From a checkpoint of a small contrastive image-text model.
Training: soap at rate 0.0028, 6900 steps, batches of 128.
Data: trained on photos of plants and fungi (iNaturalist), 19.5 epochs.
Rows from block 5 of the image encoder of a small contrastive image-text model, named by matrix and row number. Rows with one number within an expert belong to one neuron, the router's apart. Each number is 128 + 32 x the weight over its row's rms, rounded and kept within 0 to 255. All counts start at 0. Numbers have three digits each.
Before each expert's rows are labels from the 100 images, of 14976, where the router gives the expert most weight on average: "strongest on" is what is common among them. Only what is clearly more common there than usual is listed. The data: photos of plants and fungi (iNaturalist). In brackets: how many of the 100, against the usual share in percent.
# router: router (encoder.blocks.5.mlp.router.weight, 16x128, trained with AdamW), inputs 0-63
# up: expert up (encoder.blocks.5.mlp.up, 16x128x128), inputs 0-63
# down: expert down (encoder.blocks.5.mlp.down, 16x128x128, transposed), outputs 0-63

# expert 2
strongest on: class Liliopsida (25 vs 9.5)
router.2:094156144165145130108144123164129097110121105124181166116126112184181135104113109127096070101141111100099153122087136130130085089090208150138168194134135119089163120082165173147178142103112103
up.0:117179131182127081109109129090120150107093089170099188187152124172148141150080129138125122167092165141113113175094180154097180133091078112103101157136113110138089135121166147132141173060071102
down.0:139099139125134117115137177123163133133129145166062150172150142171114124141159080141078149088156082092124166112158144121166094110173137140151158098117110141091129158141068151174069124086193218
up.1:146187058130073146133094106105176157098102122158090152160153151091161088161089149124116087057112160126149202169121082138113105153145129109150133043066112133125162186120064104157141091140122146
down.1:081121132143111107138173132129112133194129134157115108095207154118098107082174103144185153138166077124127100109117076102100153072061161123108069115103165117138109106169092133158074099100077114
up.2:164101109179107088157163086111131103121101116156101140095100101139118156154135120113094074055122138182098163131160149123075138031146120218138084151147125042127108127130157155128105114176092076
down.2:071127114129144113079079142163137097082094141191149102127114114157066100110147127161128097146127145113113103087140122175090098191145111167106114183116137152152125133143100153135142118126073181
up.3:145110062142059128150157148096131146097128119092145184094158133167111105099136124155172130091126133176099158150113134127125139172125134074163133065128127155178150135110097136052102112175177140
down.3:141055107095155134190174130118111177145085157081162110096120089185091137099178176121151192175092139099128118110184075100148104102111148097101120092160123092132173120155202133163157078144087091
up.4:099140082100185150111132162081169139134156122121144142081119079150106137132163093133154115152118127055159079077046164156072085187120107129146169111086114130149172126128112062122138128146145103
down.4:113071151157195215122108116111124123072177134141145137079147134159103157106099104176157179144111146104114082065151164102156151112188072112073169147182098137091147086148113117128075171129181121
up.5:100145145056110072115107125136140080153121104142139146082154170107123142100114119158163098114126171079122095136139139136119143115149203133208113095146138116133085110179151174128115142112179134
down.5:157112134043138204111148191128117142092154099131116143119159173116128089068158088062142110141126136083151129155112122107138136095130153142144097136084142151098169089093129053120203191138161074
up.6:089127126136107135138069128103157092135097109160108192108178062069195174150124125197094103135119197101079114115150145173129127131169133138127108205097155137089096093149097169086140146168109082
down.6:061099134139163138137128147132079122123159114175140135083156159101099139125128109139121111073125127123094161125045126157182136151247175159099077156096111117165129150082120119158137181123130172
up.7:110167117118159058147096138075092169164133119073137169070166099120108137092149144145085121128117100139142157148155125115150106114141091123162130163121108127144176096167162141045189067071123152
down.7:156133138120165208103141115109100095121066122142057132122147121098171088142168137142077120159129164105144138158122169157129111179184143103128143128167137178119139135193131137154185141200093130
up.8:134092124109124143121116166103072137156103095139124107142144067133162188091150157047111160152140124098124155110124074103202125077078101151117175118153088116151138212124087093118108058104145167
down.8:130162095106117157079110093113148168151189141097139189134120157128162149150099122122149111160110128153178086134065155105119115126160116040112127118132134168096136081185187117160120131076145095
up.9:131120085122145141167128106107115073121115101177170125110067171183167124153149144107115154110165123149128169137198061051106128128160116119114087167213106157138111117140119117140155151043116138
down.9:108143116129184106082176166163086210152120122116136067167077112161073168082160113134156060159141075111114155136089098099141134140132115090154143156174102093140134176171145145138156178125177081
up.10:121162166114103199162156110120070133149143153162117094176151111146064174120103086115121136094122090170158137138142162108183128162186152132100115177119126183100073162149097115095093170134082095
down.10:132085109149121106064132102080106167139157155146152098109081135188107135101104192150143058162087133111208114075175120125189158151158091168142151101151106091136128132072087130100099102141097155
up.11:136136159114117139120137128109152148128135088067144129119107096134173145121203173137152111114118143105117165111117133152153126117109072175173161166172120151124157076133174109126134107115210144
down.11:106159072208168114135036139137085153161152153142051163110182105127148124074103100115116133106126158170119171110153129089161137130126136117121135141172147149162108159160083157127138100111114138
up.12:125177160086126112129119176136143190175106100057090169088142158105097127107142154150158130132122103129160188152157219138084134158086089103148151118156106137117145115188106150064209161136129172
down.12:099146143122146155135111057169137101147115109150078101143110191128156122226106136070084169147163148140098193173175161170106156086149134162126170119139173175094134131132167115102141144129133126
up.13:121134145146160124151152163126157175164191155155108104117105050083190222099109123138155133099167126099135170099159106118122109151147091135080074148174138176125144142123124173148120164136113135
down.13:186131124182136068152106089164119116082112178147077093106141159111123101116179108150105143108114144187113134087091165135096101091159121091159115161134078110115102099154140181138096128124173170
up.14:169187143041137125143149140087086079164139163182107094093104109074116054158119154141153107107115165113059115160138143184102096100122099149100153151126129104215110142118103153136194096093131058
down.14:131133142105133105095155153146175182096168186107187113138074208119169099142059120124130146180041091167093110128065158109148117139079133111110198155107145138094083139147108134127138153105104176
up.15:117116157115128109126101146101126193090127043147077176117126140114090121188080118143133146082083164108080128102180137166145179132136097135109172172176117098146150122146076115118074168116138129
down.15:061088139164084115074154167130194141164058103112086127138053084144111158151097143151132047159104164163161122116134134135110122128111088125123118155169129148089142193149099104065111142163088119
up.16:133173124130179085183109114182102117126103140184166145116007122138119123130069151126069080119128098182131111107123085065149136123129149156117131121121114106110101128132186199124153146098150124
down.16:067147095152089133127134157177049124136130137083170109090123121184072151171169124104143134118203132148169140139116088114079098162164086092145128145087098097132166144133166147129136150148101147
up.17:141158166103139130089105136111157131132089136136157146175159133050109116138092222119157113157131130160117104130169135110157136125169130094082177083110079071131141120145174149114101178091200096
down.17:103113118144077119137127102098124085135057139108109126196158182132116085099170099129145151078210151125072178143073147097187088107119136123135079090080160134110083120120127073125101139156127112
up.18:169139167169157194106120123082143117077110164161154111171152123169131142141106137154126116109142145183151117144161095108138209111126127097137131170127130108153143164080172149156067167106179131
down.18:113092109102124124140131171142178142188114128137150154163103125134113146115096148176124146082160013105139102100070097096120143061145104140153115092160047129137148129143086104163113185112069186
up.19:164108160138069130134183127113101157212124191179176138168160158110180133154200186083097142089145116152123119088134140123140096169082083144140166141124134130132100167136089055181148138134080167
down.19:174160146128136115122064140087151148126158082134127124152066208116153173160116115122151118181107113139123144178085038107205146151096119132098138083171156156134098165142166157084146118106130160
up.20:153116141179106126127131156150133040079090164104175163194066129106175138176151141182059171140155121152118110090129143155128081078119161123130112078124116184170087112039098141091142162087133085
down.20:117101145125118151167068066153129057121148098124154174096103081168159133087151079115114113078105088161141141150135149185125067161075102080130103154099078207097152084107092137075100143172163132
up.21:050219162164103117118151135109131162168150120125121138127180121105142132097156096164148103127156134204116165164074126160122147132139159041161114114130141163150140113127095143106102095162135098
down.21:167066153087071152149135139094133111169110019151106164184115174133169152102204133119132133142090161098100143104154075150130105093158126117103112144071116047131128087144160119092111167144103136
up.22:134119086066140146118145100106116114089110150131086108101088164056085128093119154122113089085141100145107028154092079088121099138133154167153093036101140093097102103168186099149126147161162192
down.22:111148089104105189117084112139103123163135135088185087151130098113131120117186115072201163128179064170150153135174125138064065152136125149080152113115167154117100149097144122158120124170140072

# expert 8
strongest on: order Asterales (37 vs 11); family: Asteraceae (37 vs 10.7)
router.8:089203151166144110085149118087169174186165115170072087154190094118127127149150091184146096129112116130173126135126131070113188119185065119157113113206107150134143147150090140131130165149111129
up.0:084157080139111127131090121155124111138136083075133123100132162192073118091096164116163130145074121128169180105112122113131128120093129119181122117156164144083130091193138092087141105147094168
down.0:219168104079158103115154181096077158120122069118067082112087130059093130092141098142134122106121151117175130187188111090104188157122129125111180119144130102123169119175177110120156089181151102
up.1:118092143148136146121138160107090118160108155085163148151154170135086118082102114183178130089172135117130111099125075116066118156106129158106080141128144162148139070076119109183114110130084116
down.1:093152140119141167134066125079136136150109126137137110115198072116132157128118091087163137100192061141083156148139092126141133155226105131111120122139158137148117070083143140094083099101176157
up.2:087139161118070123141108150135145169146125121109124148086152162133151149172099078099116187126097199065138130068100111140117123085117143156140126187183177181071122111189109170148105103107105101
down.2:166197168098102126122145139110146142115110104173137152081096199145124083183112115154066158126098095122123158104108105161102162134118188189123137162072070099082165110129175113150146100159090147
up.3:088183132107099166146113130104120110104115116042134114107113108090064170135162191145140118185123166119135154174106061092130102190185130137173173105175089117145128107149077136137155162087121176
down.3:121129081106192160119154138131124143159087117179116119141190179193182118162062136141158055057135122135098119146129152126162140084091145090142126180084174182090099189113162209089141195127153088
up.4:102033141134136158116155148171127184196141141104122175083152195168163071139111123136141137105141153089134085113072144150166153097136113152159122158130200122093093103138140134091050116133090134
down.4:198174113080082096130177095033080129120164129147145106122095149158148135177134165115102133115122150118162118134153077182116105169118101132082121159089168142113127152176087144147094142103153137
up.5:146124169118152143096146145185126163121095167170093097121114122126075120082108157121094173137089092126104106170178097106094113147148108116098072135064085155128130130153181154171097112148106066
down.5:160094114097205109108124123127178147134101078127105145144149151111165140149132115145142114163115172094144134133115164153122121081171048154118104067104097130222144132120104085081079135118162218
up.6:158133076060104177116125103133113112151117144100106156142073154158076135096162172078065174105099098079117158095130124142135127085104133171118134127096076142136081103145111149083086116085084158
down.6:129125141162122072133186117091117169160120151154090129170131037078116120139102092128158157140134174099137153103085131131142186093094141101100088188091157139141116126158082098144133152172040087
up.7:130139150135163064130171160089098088164135104152148122127133110150139132149081137130153126163145140114204120105158131136147157145141124151111107161129124131181150105112166156144119149140114126
down.7:154108114130163123181132149134163159100161076130159114069151054224155172073103143131114166105174135170059113130089131141181142156125122132097151148131175124131193127122113116170137139160104107
up.8:107140125115123085111105121174105122127153132118153155078115156165152159149146107141136151068095150120140138132144153147093149096101171087096124146097172196123154172122088179126166162076109079
down.8:187124122086097132120111184126137140135090066128124159157091141130106163109106166136164142078107098098065102097111151107151101053156139116094151175120146117190109098168120172110161081101087133
up.9:144125185129167135122124170105169118141118118053114116091169179171149146069117116133111102128119173109105143127150072121125156169101087078113129159149117124144088133092144114099066091141104184
down.9:154157079127105198097129135120160179110124123158112137145081127117118107195129082178139142140176105164159128128128199140150159111143090125106145153123143082074116151125087138104106150210095166
up.10:121154151125098146073114142168096157099150147119139147133105107104097149130204075145132109168152098152154179087071118173142156101134136115214107180126147126094109099167124094163110119147141091
down.10:121137079099165103107130124111191120130120158142123170129090144158137155095135145087134076103089147115143074132128090089091124149121147171066189108085154169178085170086132145143142127076151096
up.11:117087164177165143143168126150187115149129125117126127177068096145108187171098168178125108142094149134148141145111146132150093105120129127150118165157150109093169165154121149096175169155134134
down.11:104147068138069120104180165130096131129166166099099085151115129130205098124143096112124079092140142119103162060141062166093122092155144126126165150147189134109129089134173133161167107112075135
up.12:145141101114139161161105135107120119123112104113174131117163125163186147130145042097104106148175190125111126094146152106113172148153103175173111073214098127104130113090131151156071135181155083
down.12:108194107168153177071124154052160096098099146118108167118097108099155130107121119133132166134110119155117132134131118135150105152181109075099138132153180165185114151110115120127101176073132133
up.13:169145154164091123147145133103107151094110129126135103159121137104112157064095128166097136117158066067173098134144123136173113102115107141160111153153193159153117069086164136110156123149129073
down.13:139101103138196114136080148146169021108130123100153147130208072146131164147146123100126113103114140107128166103157099119139107158181145101137107091108157095127169160165123200074066163129144134
up.14:116163095061123127112107157130141115174139110141128109051130112136148203155148123137110095134150090075152072165100154113179078118120061129071112138099177094180183065118091072145120108112170106
down.14:137107147113103128095130042174115088080095147158150146142124081147190095122116169174195158128162175138169146129128108119113113171121205083115119196129177109148089104135128072064051126126134105
up.15:132164091109165144135091089159113082086157163120128188134167127161097134152130097114140130096130099119140164169155073077064104095108086109118117112143142107108160152141111126103151137065103181
down.15:178113144062066087110052164113132131082156120156117121119127153126135158149146141143147144136140149099144105134189154139106209031150105154138148158205081124102157140179099153119106165151112191
up.16:170126146110167149118159131105136175124161122189159128191178057122143095141087142066116161072116122177132130071168116098174154134131124113055151095156125103118104151045140185072126143110093131
down.16:142092109113130092166130056108164117154075156152110136057125101165150134125127107167048148130128119127118111073151112136159156150022091114138118160148129133149116153128102106188130176162181176
up.17:174160137142129129170129088140112103107157092161112157148071153137097187170164176171169146138130100128097132114104126176111205056144114128167133109115117087169117106147105088171148137121081137
down.17:148105109129106104110127203152158136171162179100079123091156119050098117051117153113106124106152133094183124058143128093167061153051095143070131130113153141137125139100153100163139111058166082
up.18:184110175145158154118095109093201073166061165101108151178117110162144105118108196196147137167104090123172167159163114147174105144081142100143085162150133118079079149144140109097141111092186096
down.18:112106144094088099200110138148123131159156120104191119135222110128167177115074075101147172155107116126124135087143128099121098157169140165125211121119151073125099150156121117200143108126073095
up.19:124123168133193118126106186170156138173114125148133105152139168129112094053108144159069153114098083184124151110108127108085167104077154137133189186156177117121145127150151175136168108153109126
down.19:165167113114104120102163176137118101156152144098089069132100163076101085107115117155116166202148146100105147095168170111084098140084110136143128135121099099115159091039079143109108110153165127
up.20:084142127136118159169128154095069117101170212113146146115116133081106082120113067130131183084083124132114111082139027149100141074047153066139157095112100091149115144121181135106096129131138108
down.20:158139124140129101114148136129110169147129098148120137156138179135107112169150201130198110098112135182072133131126154177141139155116070170162116112071115154157143099101034113123113130159133136
up.21:195151163148165135133108124130148128105184189131180199096123162103160146102126098072113138161123126083185110144118147109113132144109159149158164093129158127150088138116122158093142142151162132
down.21:147077145106164165140077133149155151122117063142117184140143142130177139114105146145169120201143190177147117100097145101144140145167083121194142078118099123175037101189148133128101113136130113
up.22:175127122083095206159098101110150113106143186141117112110100132141122132155164132113119089102130117120140142154120101117231117106126122109116128116109141129132115225109154137096110161176148163
down.22:076097129104158119157149156154114108123058109116112107112145185131118171064115099151111109150116079176114145132088179119154074179063181175163132096211109135177091167168133130122121078126115075

# expert 13
strongest on: class Liliopsida (27 vs 9.5)
router.13:163084072092149134187137127108121130128167168169127146115147141133112113123139073116123182141077166124105141158167083166109113074156122191099120109135120184141107164088119136126160094102153080
up.0:115126139173112108185105091159070164147181150157114069098158195107116198077102121162142121185159144100116158127100135157134131166054134119178135158122222111107142118130158097100106093096135187
down.0:098114159163173125123141151147175126148107119123154096124105173145069155140122136121172115114142115093161132087115165161078077079174159187000088112155121103102121167100190132093114148120118073
up.1:152100083108117104129079115063089095170100075197059138190132118185120166135145147123120060105147189089201071106119162147180124125149141142154119158080131087124083119089136112107092120137143092
down.1:154066131128089130109142108048096189126123126178145105183056151141113139113167103156138101175120226119155140155197118118079146165127137130143166108132184125134152161132137122096107134172086084
up.2:156145052122183112071127175096101206107100066118114132155091147111163118141141157158040082151121082196062122117147109106130154121118115130092084145114099063142112106153140140104144161112141102
down.2:166124092107116155095193104095107085117139195130151138121173151127184120151135117139096158111127091112099128133088074152121152145106131060151164144054143158111140122075113131157113171168147183
up.3:081152167139065136105155124107099126151148142140120125179217121177142142145081084156137123144153121175145160138142121121166109104086080132102188118119123128129144043115160173133036113110126114
down.3:054139124144137094139137118158118150124181132095080124120123121072133173063177182132148104170073125094100132112126163117101138097139101175073140183110160139098141159123147146136121166156130154
up.4:142103145101131080156070141097096122152118060103116140135140099107155099120172150195120059134095106161133095156104106135164155145139135173143142117149112138116146158109139137124065154173124180
down.4:162163099182143151088101128128175149145132138149128144140131117146157147137100132128056117095102145126104139097153091150118108124113100101104170093063196152120153084092176099145128134134145166
up.5:098083116123131136086159144129189097156098178045136163160163136108117131110135113123159133248119143055131162129133129069095113141114167066123159162143123169193131159162128176096128171136087140
down.5:096127115183137115139073122184090113131173165120121154141073052154125051129112157161059078107141161143117132151172161174127107139113137117106107136184066144122177082082131185115127131126134155
up.6:071127126101127119137114134108073102120148181089124144113132125150110127113118038086124115084163165162137150111132150172143092160149155166118123119138134120182154197115098158148103098116101109
down.6:145048089135103175116115081102082212166106053195156112160124134104091153157116131098128102123108122091144122108139139184089157169122106129076019124129109157139169123113154123157139069099095104
up.7:144140144141038161083141141157178114155133148116096163079116112124164213131081143152153126193126137147155156143106133061090125145188145169135132147121138160060133155129098152183156100034164119
down.7:108162100088147147100084102097057178147108146083150082133110172073157152125175110103177110072152141105178128156099164135116126154151187136096152115148094200107118101150131155125138147128095217
up.8:086101102117101162125148126068149121128126079143174133161107122146143124129114200159164133077145101088110087139127157123106110097157162152126234126113176188088078091128149171159171157119199129
down.8:184151031107145152095137153123115099134120136145140156112136139145077120131145088170109068091100146151171124114074188125058111117092138086130095109158138124087167100154092151109157135175108113
up.9:179078136104112117145172094119159079070107180166068167113104133088161117170150101108127134108117171117128097051095133165154099138121141088121120138109114189121129143098107133058184187056125125
down.9:063148171108158164140110132145123170119062166154086183139123103150152117092140149150197119127147081135158148190111169141115112147136132110109096159127093161058108158099075198191146087071124075
up.10:136174139154106109062101088093165108083137149124070130069151166196149138105113080154063146147126159048103148148120184123140159070152110163133135126160109114118177128113139091101098159172191127
down.10:107168170090088127146188130112078136138117079164104123142165099150181149153113086101078100199093125145104154081086103144173159092124176096149117158131107154114130192183154108087104102101115138
up.11:170184123155080151175134104115181135100125137092131136145117150167088135178175196140144115132162110158133090143098153131189150092201106125140138104184124126167104104117117108111086118117142132
down.11:097108100148043138121113117173127154104172134158147144162076091156173125195140090142141164129167109132121124124133093139136086097066158103191140130105103130076122151122133096133105160112117178
up.12:112179164187144121097166124106137156170089145151130125167135191166169079044155130098127161121148094148116147128143113141113155097172067156133139081139116133111123121119126127140128114084135173
down.12:174101176088131069104090088155127095104133150149125132097141098125166124111114077137120110042132108096131145118132110234095133092135138102120063157159135142139107109091122178116152092150111083
up.13:107115109083109123138144150068131152137111125125102156122150095152141108118155123125163143084138139124193138077147163166151080099162127133141071204018127119118104135098148153135132140101150103
down.13:137107125093103146210096158110120128164132134120164111115127210151126145104143177140169107131064178112132153074138061153148116173123111141142132118084149116160094097123100054054169090143080091
up.14:092100089136128106087125137032054132139126114130133128108106107103220135120102123119151097157136106141137144148189050130166189158115146129095115115120145169166143144144095150104133178116170042
down.14:135158167093138101162099175131198119134103099198131139123191161135089127081095161150108140137122152102155133139185154136110111177171099097122169176129106089123190091125135103094101128186081164
up.15:120116184188143133147102116109140109145110056146122144124133123104097064101073159168168210149157092164160099155099135102138158178147107146111137098180122153155093133157085133129150114088124158
down.15:191148122151119129106089154129174146170133100162052142141128094151096095109155179094140117160136133102126133136157160141169056149214072122081168065079185142178098149117164121118108128109154093
up.16:111160113138085111149042074123164165139092050154040177134131151083165145136167111147102152120108160072110147119085163110143201093114097145138141106161121066082136164156111157110060140159107142
down.16:157148181093133158131120141109100134145203161151134133136105075127075149118165087101072135171137093139072132121100109083138185130088158126157165093120171077124118139173128143153081163140085128
up.17:157128151149059101132148132092156140164086098155098132151124095138145132096076166166127143160158122206144092117077128170184091130136107053107134160156116144175154163088135147145093153107141102
down.17:098147186095169133143113160074109142081072106141129144132114155124094142113120104121146088120121157119131073196171118081141116071106178106109096137114141177139152116139146153108175120174102143
up.18:110075121084180153115111137115096149116111129132148122168148148104163168060090085100173142108154169131083221111105079075078136086110091135110085111195149219156080140118110120151124164128110157
down.18:143104147039086121138119201093135110152152106080130135159130196058128105135119204128049115105145132108105096131053173201168151113068093097109148094102157166099141134139164131135120095094133095
up.19:113144104130096138137190060115189153130131131164121088071146107198069203094122196160135184144136115141191134110147112184168156150131116071095143124049114173164124144103091148128141177166165149
down.19:082094095154198150099149056107141130170097206124155093177135143176144185141153137136121127130156121155117092161129119134089065077206101088161149095175147130113123115097057155146159118121097105
up.20:092088156087084155128145158067137109099106168125190164147092185095124129157133149112156116119153128093080159103148155178060130122100169152126105110131103190163146081099128101119144139129093113
down.20:122110133073175119121090199092152115143112116105138142112172086096107109156121147063169068145175160166139104129122148107159147092099101129109038158109089141144167138156128117168088122099115168
up.21:074136096107135074150113120159101122200101194081165157120149150114133162170074121085148125174118106155155055137088118146111020135120154119119132115156123149105116104126149159176122160149067141
down.21:189162165136108149118160190126098074157183116136153150098146088149082145174099197174117132080167106123145161133191082087144103172132115144132107116114133120065104205123139089093129121147189110
up.22:134179134090117143126146071090121138155070078169158155138182115152115141183086161150159115131171139158144126154125144127118165146152124110115150148197148134059124144076149114076134126136124149
down.22:150123113138201173128144204149140118157137175127153149095068142148136149073110144122171172166148127100138109140107127127125133056091130135141130126120108160163086111135122134196160090098175122

# expert 1
strongest on: order Caryophyllales (77 vs 7.7); family: Cactaceae (77 vs 3.4); text has "cactus" (43 vs 2.1)
router.1:164104160165165158145087104174107177081104111164118129107170128130116096120173148133159143130119101100108127131150142154137105026088103080097086110166112137101116168114153130129191117070150092
up.0:146144137090125115114111106145084125121133112093106116153086116128151131179174064138089092104121132161111085118143108130090119161094173116099169200138084102122121193112106138139147114116126167
down.0:159106137055116151115136113104106152113150154123096119121151162099197152157140188160089105115047095143119131175095136135158186142167140095104120143215106169099085073163148159150129153112159124
up.1:184108120177103135120101113130179166167095143063122159133186083153110166161143121146105145122169097094197135143098061132162131123215129117154087087115163116198109135121094112139137136113145135
down.1:125172119123111128172080089134168077132168131186165081130119114180106080097131090155114179049202066097152124131157108193100126131122150142129140095086090104095193132140152120111161099105143126
up.2:170160122162109075125186076141130098110138128153132087129143089137124069110098145110097101166107118101149163131156138150143147137130103165085094119082063110117079126129107185183075185112043130
down.2:113109131096133110137140150166119130158136141178148117121104084056151161104098063123126118143098142086154130154143112095104169204162128178150136149166134120135160175078194151120050110122108167
up.3:130054082122051125140128140111097153178212157110143177117133137120172106159134157112112146161099129119102092098143105120116092175157090117174142126111091151139117152147109145160108086101150130
down.3:115158107142089131122122068198120102086133150143088104157134166155095098091077165147185164163110146092180056201122138108158101137036180139156090083115143139160132103124155166120097111141124117
up.4:158129125125155165142109156103126139123140215151150103131116097103136119080112080101137135124100122165193083113150106176101107134191142149149084080114085100238179118151099159131187084113138115
down.4:061169130138159127096163082144142139153122130170171104120160162163064112110125124150140149141064124112088152118078109096072116136124136113151089134079194152105169117095103071137103098097107172
up.5:083068143158103161080134142103167105104110114111118130104120203141114074155137146156169098148158138172133162111135112115119119170085134143170165136124142123098180076134100150089154138141073191
down.5:131167172161146129121128094178140143152107076135123092123118081110087085119087112141080145116094156140119162108156117055136119064160086160103147085177121085112101145147127149113097100152156126
up.6:097076117160107118140086175111092106153168127133110152141113083101158147072144135126186114154159080123123093113141163165135141108131139151162137141110168054175179151139113125131103133183176143
down.6:149133154072159148106119181132074163086111112109104168139114106161096132081074156103109126090166080154143132158140086167138133057127191121166161165110228125147124054144120117107092103132177140
up.7:139149066082173130127134145188160070137123123076093140158172130157146127118150145151092168083122085136107124083125118098119080150156078157215107149109109183129136123177114137192100147147105083
down.7:143129114098162155133106141127182123147090195167123112092165086155076173132126087120143168079094079167115078078168090136127189101129093133126111131157091130084159141110082124067124158134112131
up.8:135158099128138127137070144098112110091137119135103165065135135076081123151127072095132079125145159122129126166156107118148150130114187138123108049043106141112146154157140137167180115087124202
down.8:171189143114077105139119102143101109149193105135101161070115125104128146133099196118160167129171160088129143079137118098134080078179130153143110089108192189100106108126116097201195138086129119
up.9:147154113137114094079138166154123145113166155100084114141129162079129094120107109062151125146091104171111088102171149141161132074142107117111093046123145118172134141209080140112173088072172097
down.9:067211132098102148183167111117085105144065109137166108161145123151163121113130167100093178097116071149157157151182106171074092154075116154150185083096171089162078132112104137179090142166110149
up.10:196099117173110162137138123076151183101144144139080093146167134124067052093155126118060081141194169112193140073115131084173065155141104158121084106117129148142151126168166105111154135117079162
down.10:145160146187164146102080134125117122120107150135096127135125149114098136088109098150140147153154127146165141136153175185113175141145074155140142107113122190127141150132083174052096135088124106
up.11:089051185137109156142167162122125223159124064161122145147175086057162106155129126206198132139128099105168118111114135176168137107078131118135123140130074136197095156104145136137084151073153140
down.11:164106133133090180117080115124139109157062114154120099202110159110106133125128158121137098104160186174155119173068161185175134167134109144103084064153153147138188065112158175103140117180125096
up.12:143160150180146133151113100115191089126171145113111108151115116176125140174157187156076117059201138133097100096125071067144142089149109092156164142074134143150138100086149159192167159107147082
down.12:125141154178141079162194105138105094132138159130147097074133114089183146122114091096119148079164105101051143175139185135107098141099156070125174157121023088087122126130113147150165188124065168
up.13:144117104127192161098107113175177125164108182093165125175154128099131119118143090075084125137111136112106096097111178145173074105133147129091125137053148108127144123147099073191133158075109152
down.13:130109120145129186092123065107131108157102039167157163144098100137181145180162085153131082126100156138106134131145126165127125105126138147090145191110100155162122140126147104158151145118178193
up.14:186117146151152124123142121099106135159120129157126028057143131150103110157098147096084113090106119135189104144182117087173088211124100112111107153117099140087192096097171156111120181117115134
down.14:058102149137138109190123175119084126090173143169118170094081137072198119089105149100101110116149130150140154139123112107081161052117105211130171177117069152130147120164049106119106120157113120
up.15:157155145078133081179169039153157144157117166157102165078143119095144061126170141124188131181114111175116102087111146135138139157111146092153093088141076071192094120118126096125098138161138080
down.15:128150150117071192116160091172119116146113108056140112181157086143068092108172166151112125117085124131111095096151143148136133176155138152140102143205145072127112168119059107127066093162164158
up.16:069163118142128111132127121121112120092116117174171160083117108097092155096145150158138138151189118149085187127054092154147135119114059208153086145108077119124188121150159145123121138144128162
down.16:203161101129158105098109131111160172128135084127112154102078194146096104158145114141149103147083126137097139160124095066197140117132144096138180166148199127086155154115161109148137099133076117
up.17:117104142116145168084112129149132031111093111121100077075101104164139092090129071155131098094106126070110121143149113140106147138113147111178116179132193138103111049115157150099128146086128122
down.17:137130145161109079087162139119107079166140168134094110117164121130108161185064118170066143110165165126171125138139156078100118125139119118068175174153157152165081146163128180174165135124150117
up.18:127110125111126116126114151122139119140127085130102120170215098097133125119091109112132180155127136128173193138149167164114140140126132092132175123156109168093123149143133143135137091110141081
down.18:180122148065177156111112149163088122167157128127089225136128104140106101110127096144139130041069125173062111155164083118123153164157115133171176085162154154174110106088122092133122137164077088
up.19:148145127104127110104165103164162203068137143124057184099110119089173148170091093060091130135147151170159144130112112104114093123166131140102137171157073130138184096127148086113092142117124192
down.19:141122119094130070124181173128153140140171100089101091160135119095205110103122120102163105142154187117153163110136118127159171131100090109118157137103092100178134148165128110107115197168150124
up.20:124090127116097130107112073103092125149125131052140150121180075090137080146133118082069133081168168134150094146181207117183095133140125140125075087120096145143174100104104104151188100117141154
down.20:081137130119207116169146138092121104109126069105093112145155165165112110130124112095128152158139121162107170118127128177130098075121087144081151066137150120183156076092159119128180109166139131
up.21:145107140098135123106111105097065139145045114076176156103114147107117111183109122204159098141157126108148190078148135164118070170149153128139136101140106120147108158151108159139042136093155229
down.21:162123108110135168086143098143173034087137146132109104113109166137109115134142144127085102119087172167147095104155117080129115151097095112183138180157141121137141144152106171097209103125113116
up.22:135090148124151141133114084129126169185132071095103150145129155157082074158125124098148161103112120087145101172109131108133172128119102165109118120155142149130089148095093105128000134175130114
down.22:157085121086136097190129187105178111172112128114153108088106159119098114163143150163134136044153105131134094089150145207116154161046122113092123101149126136123164105078122058159164113174090175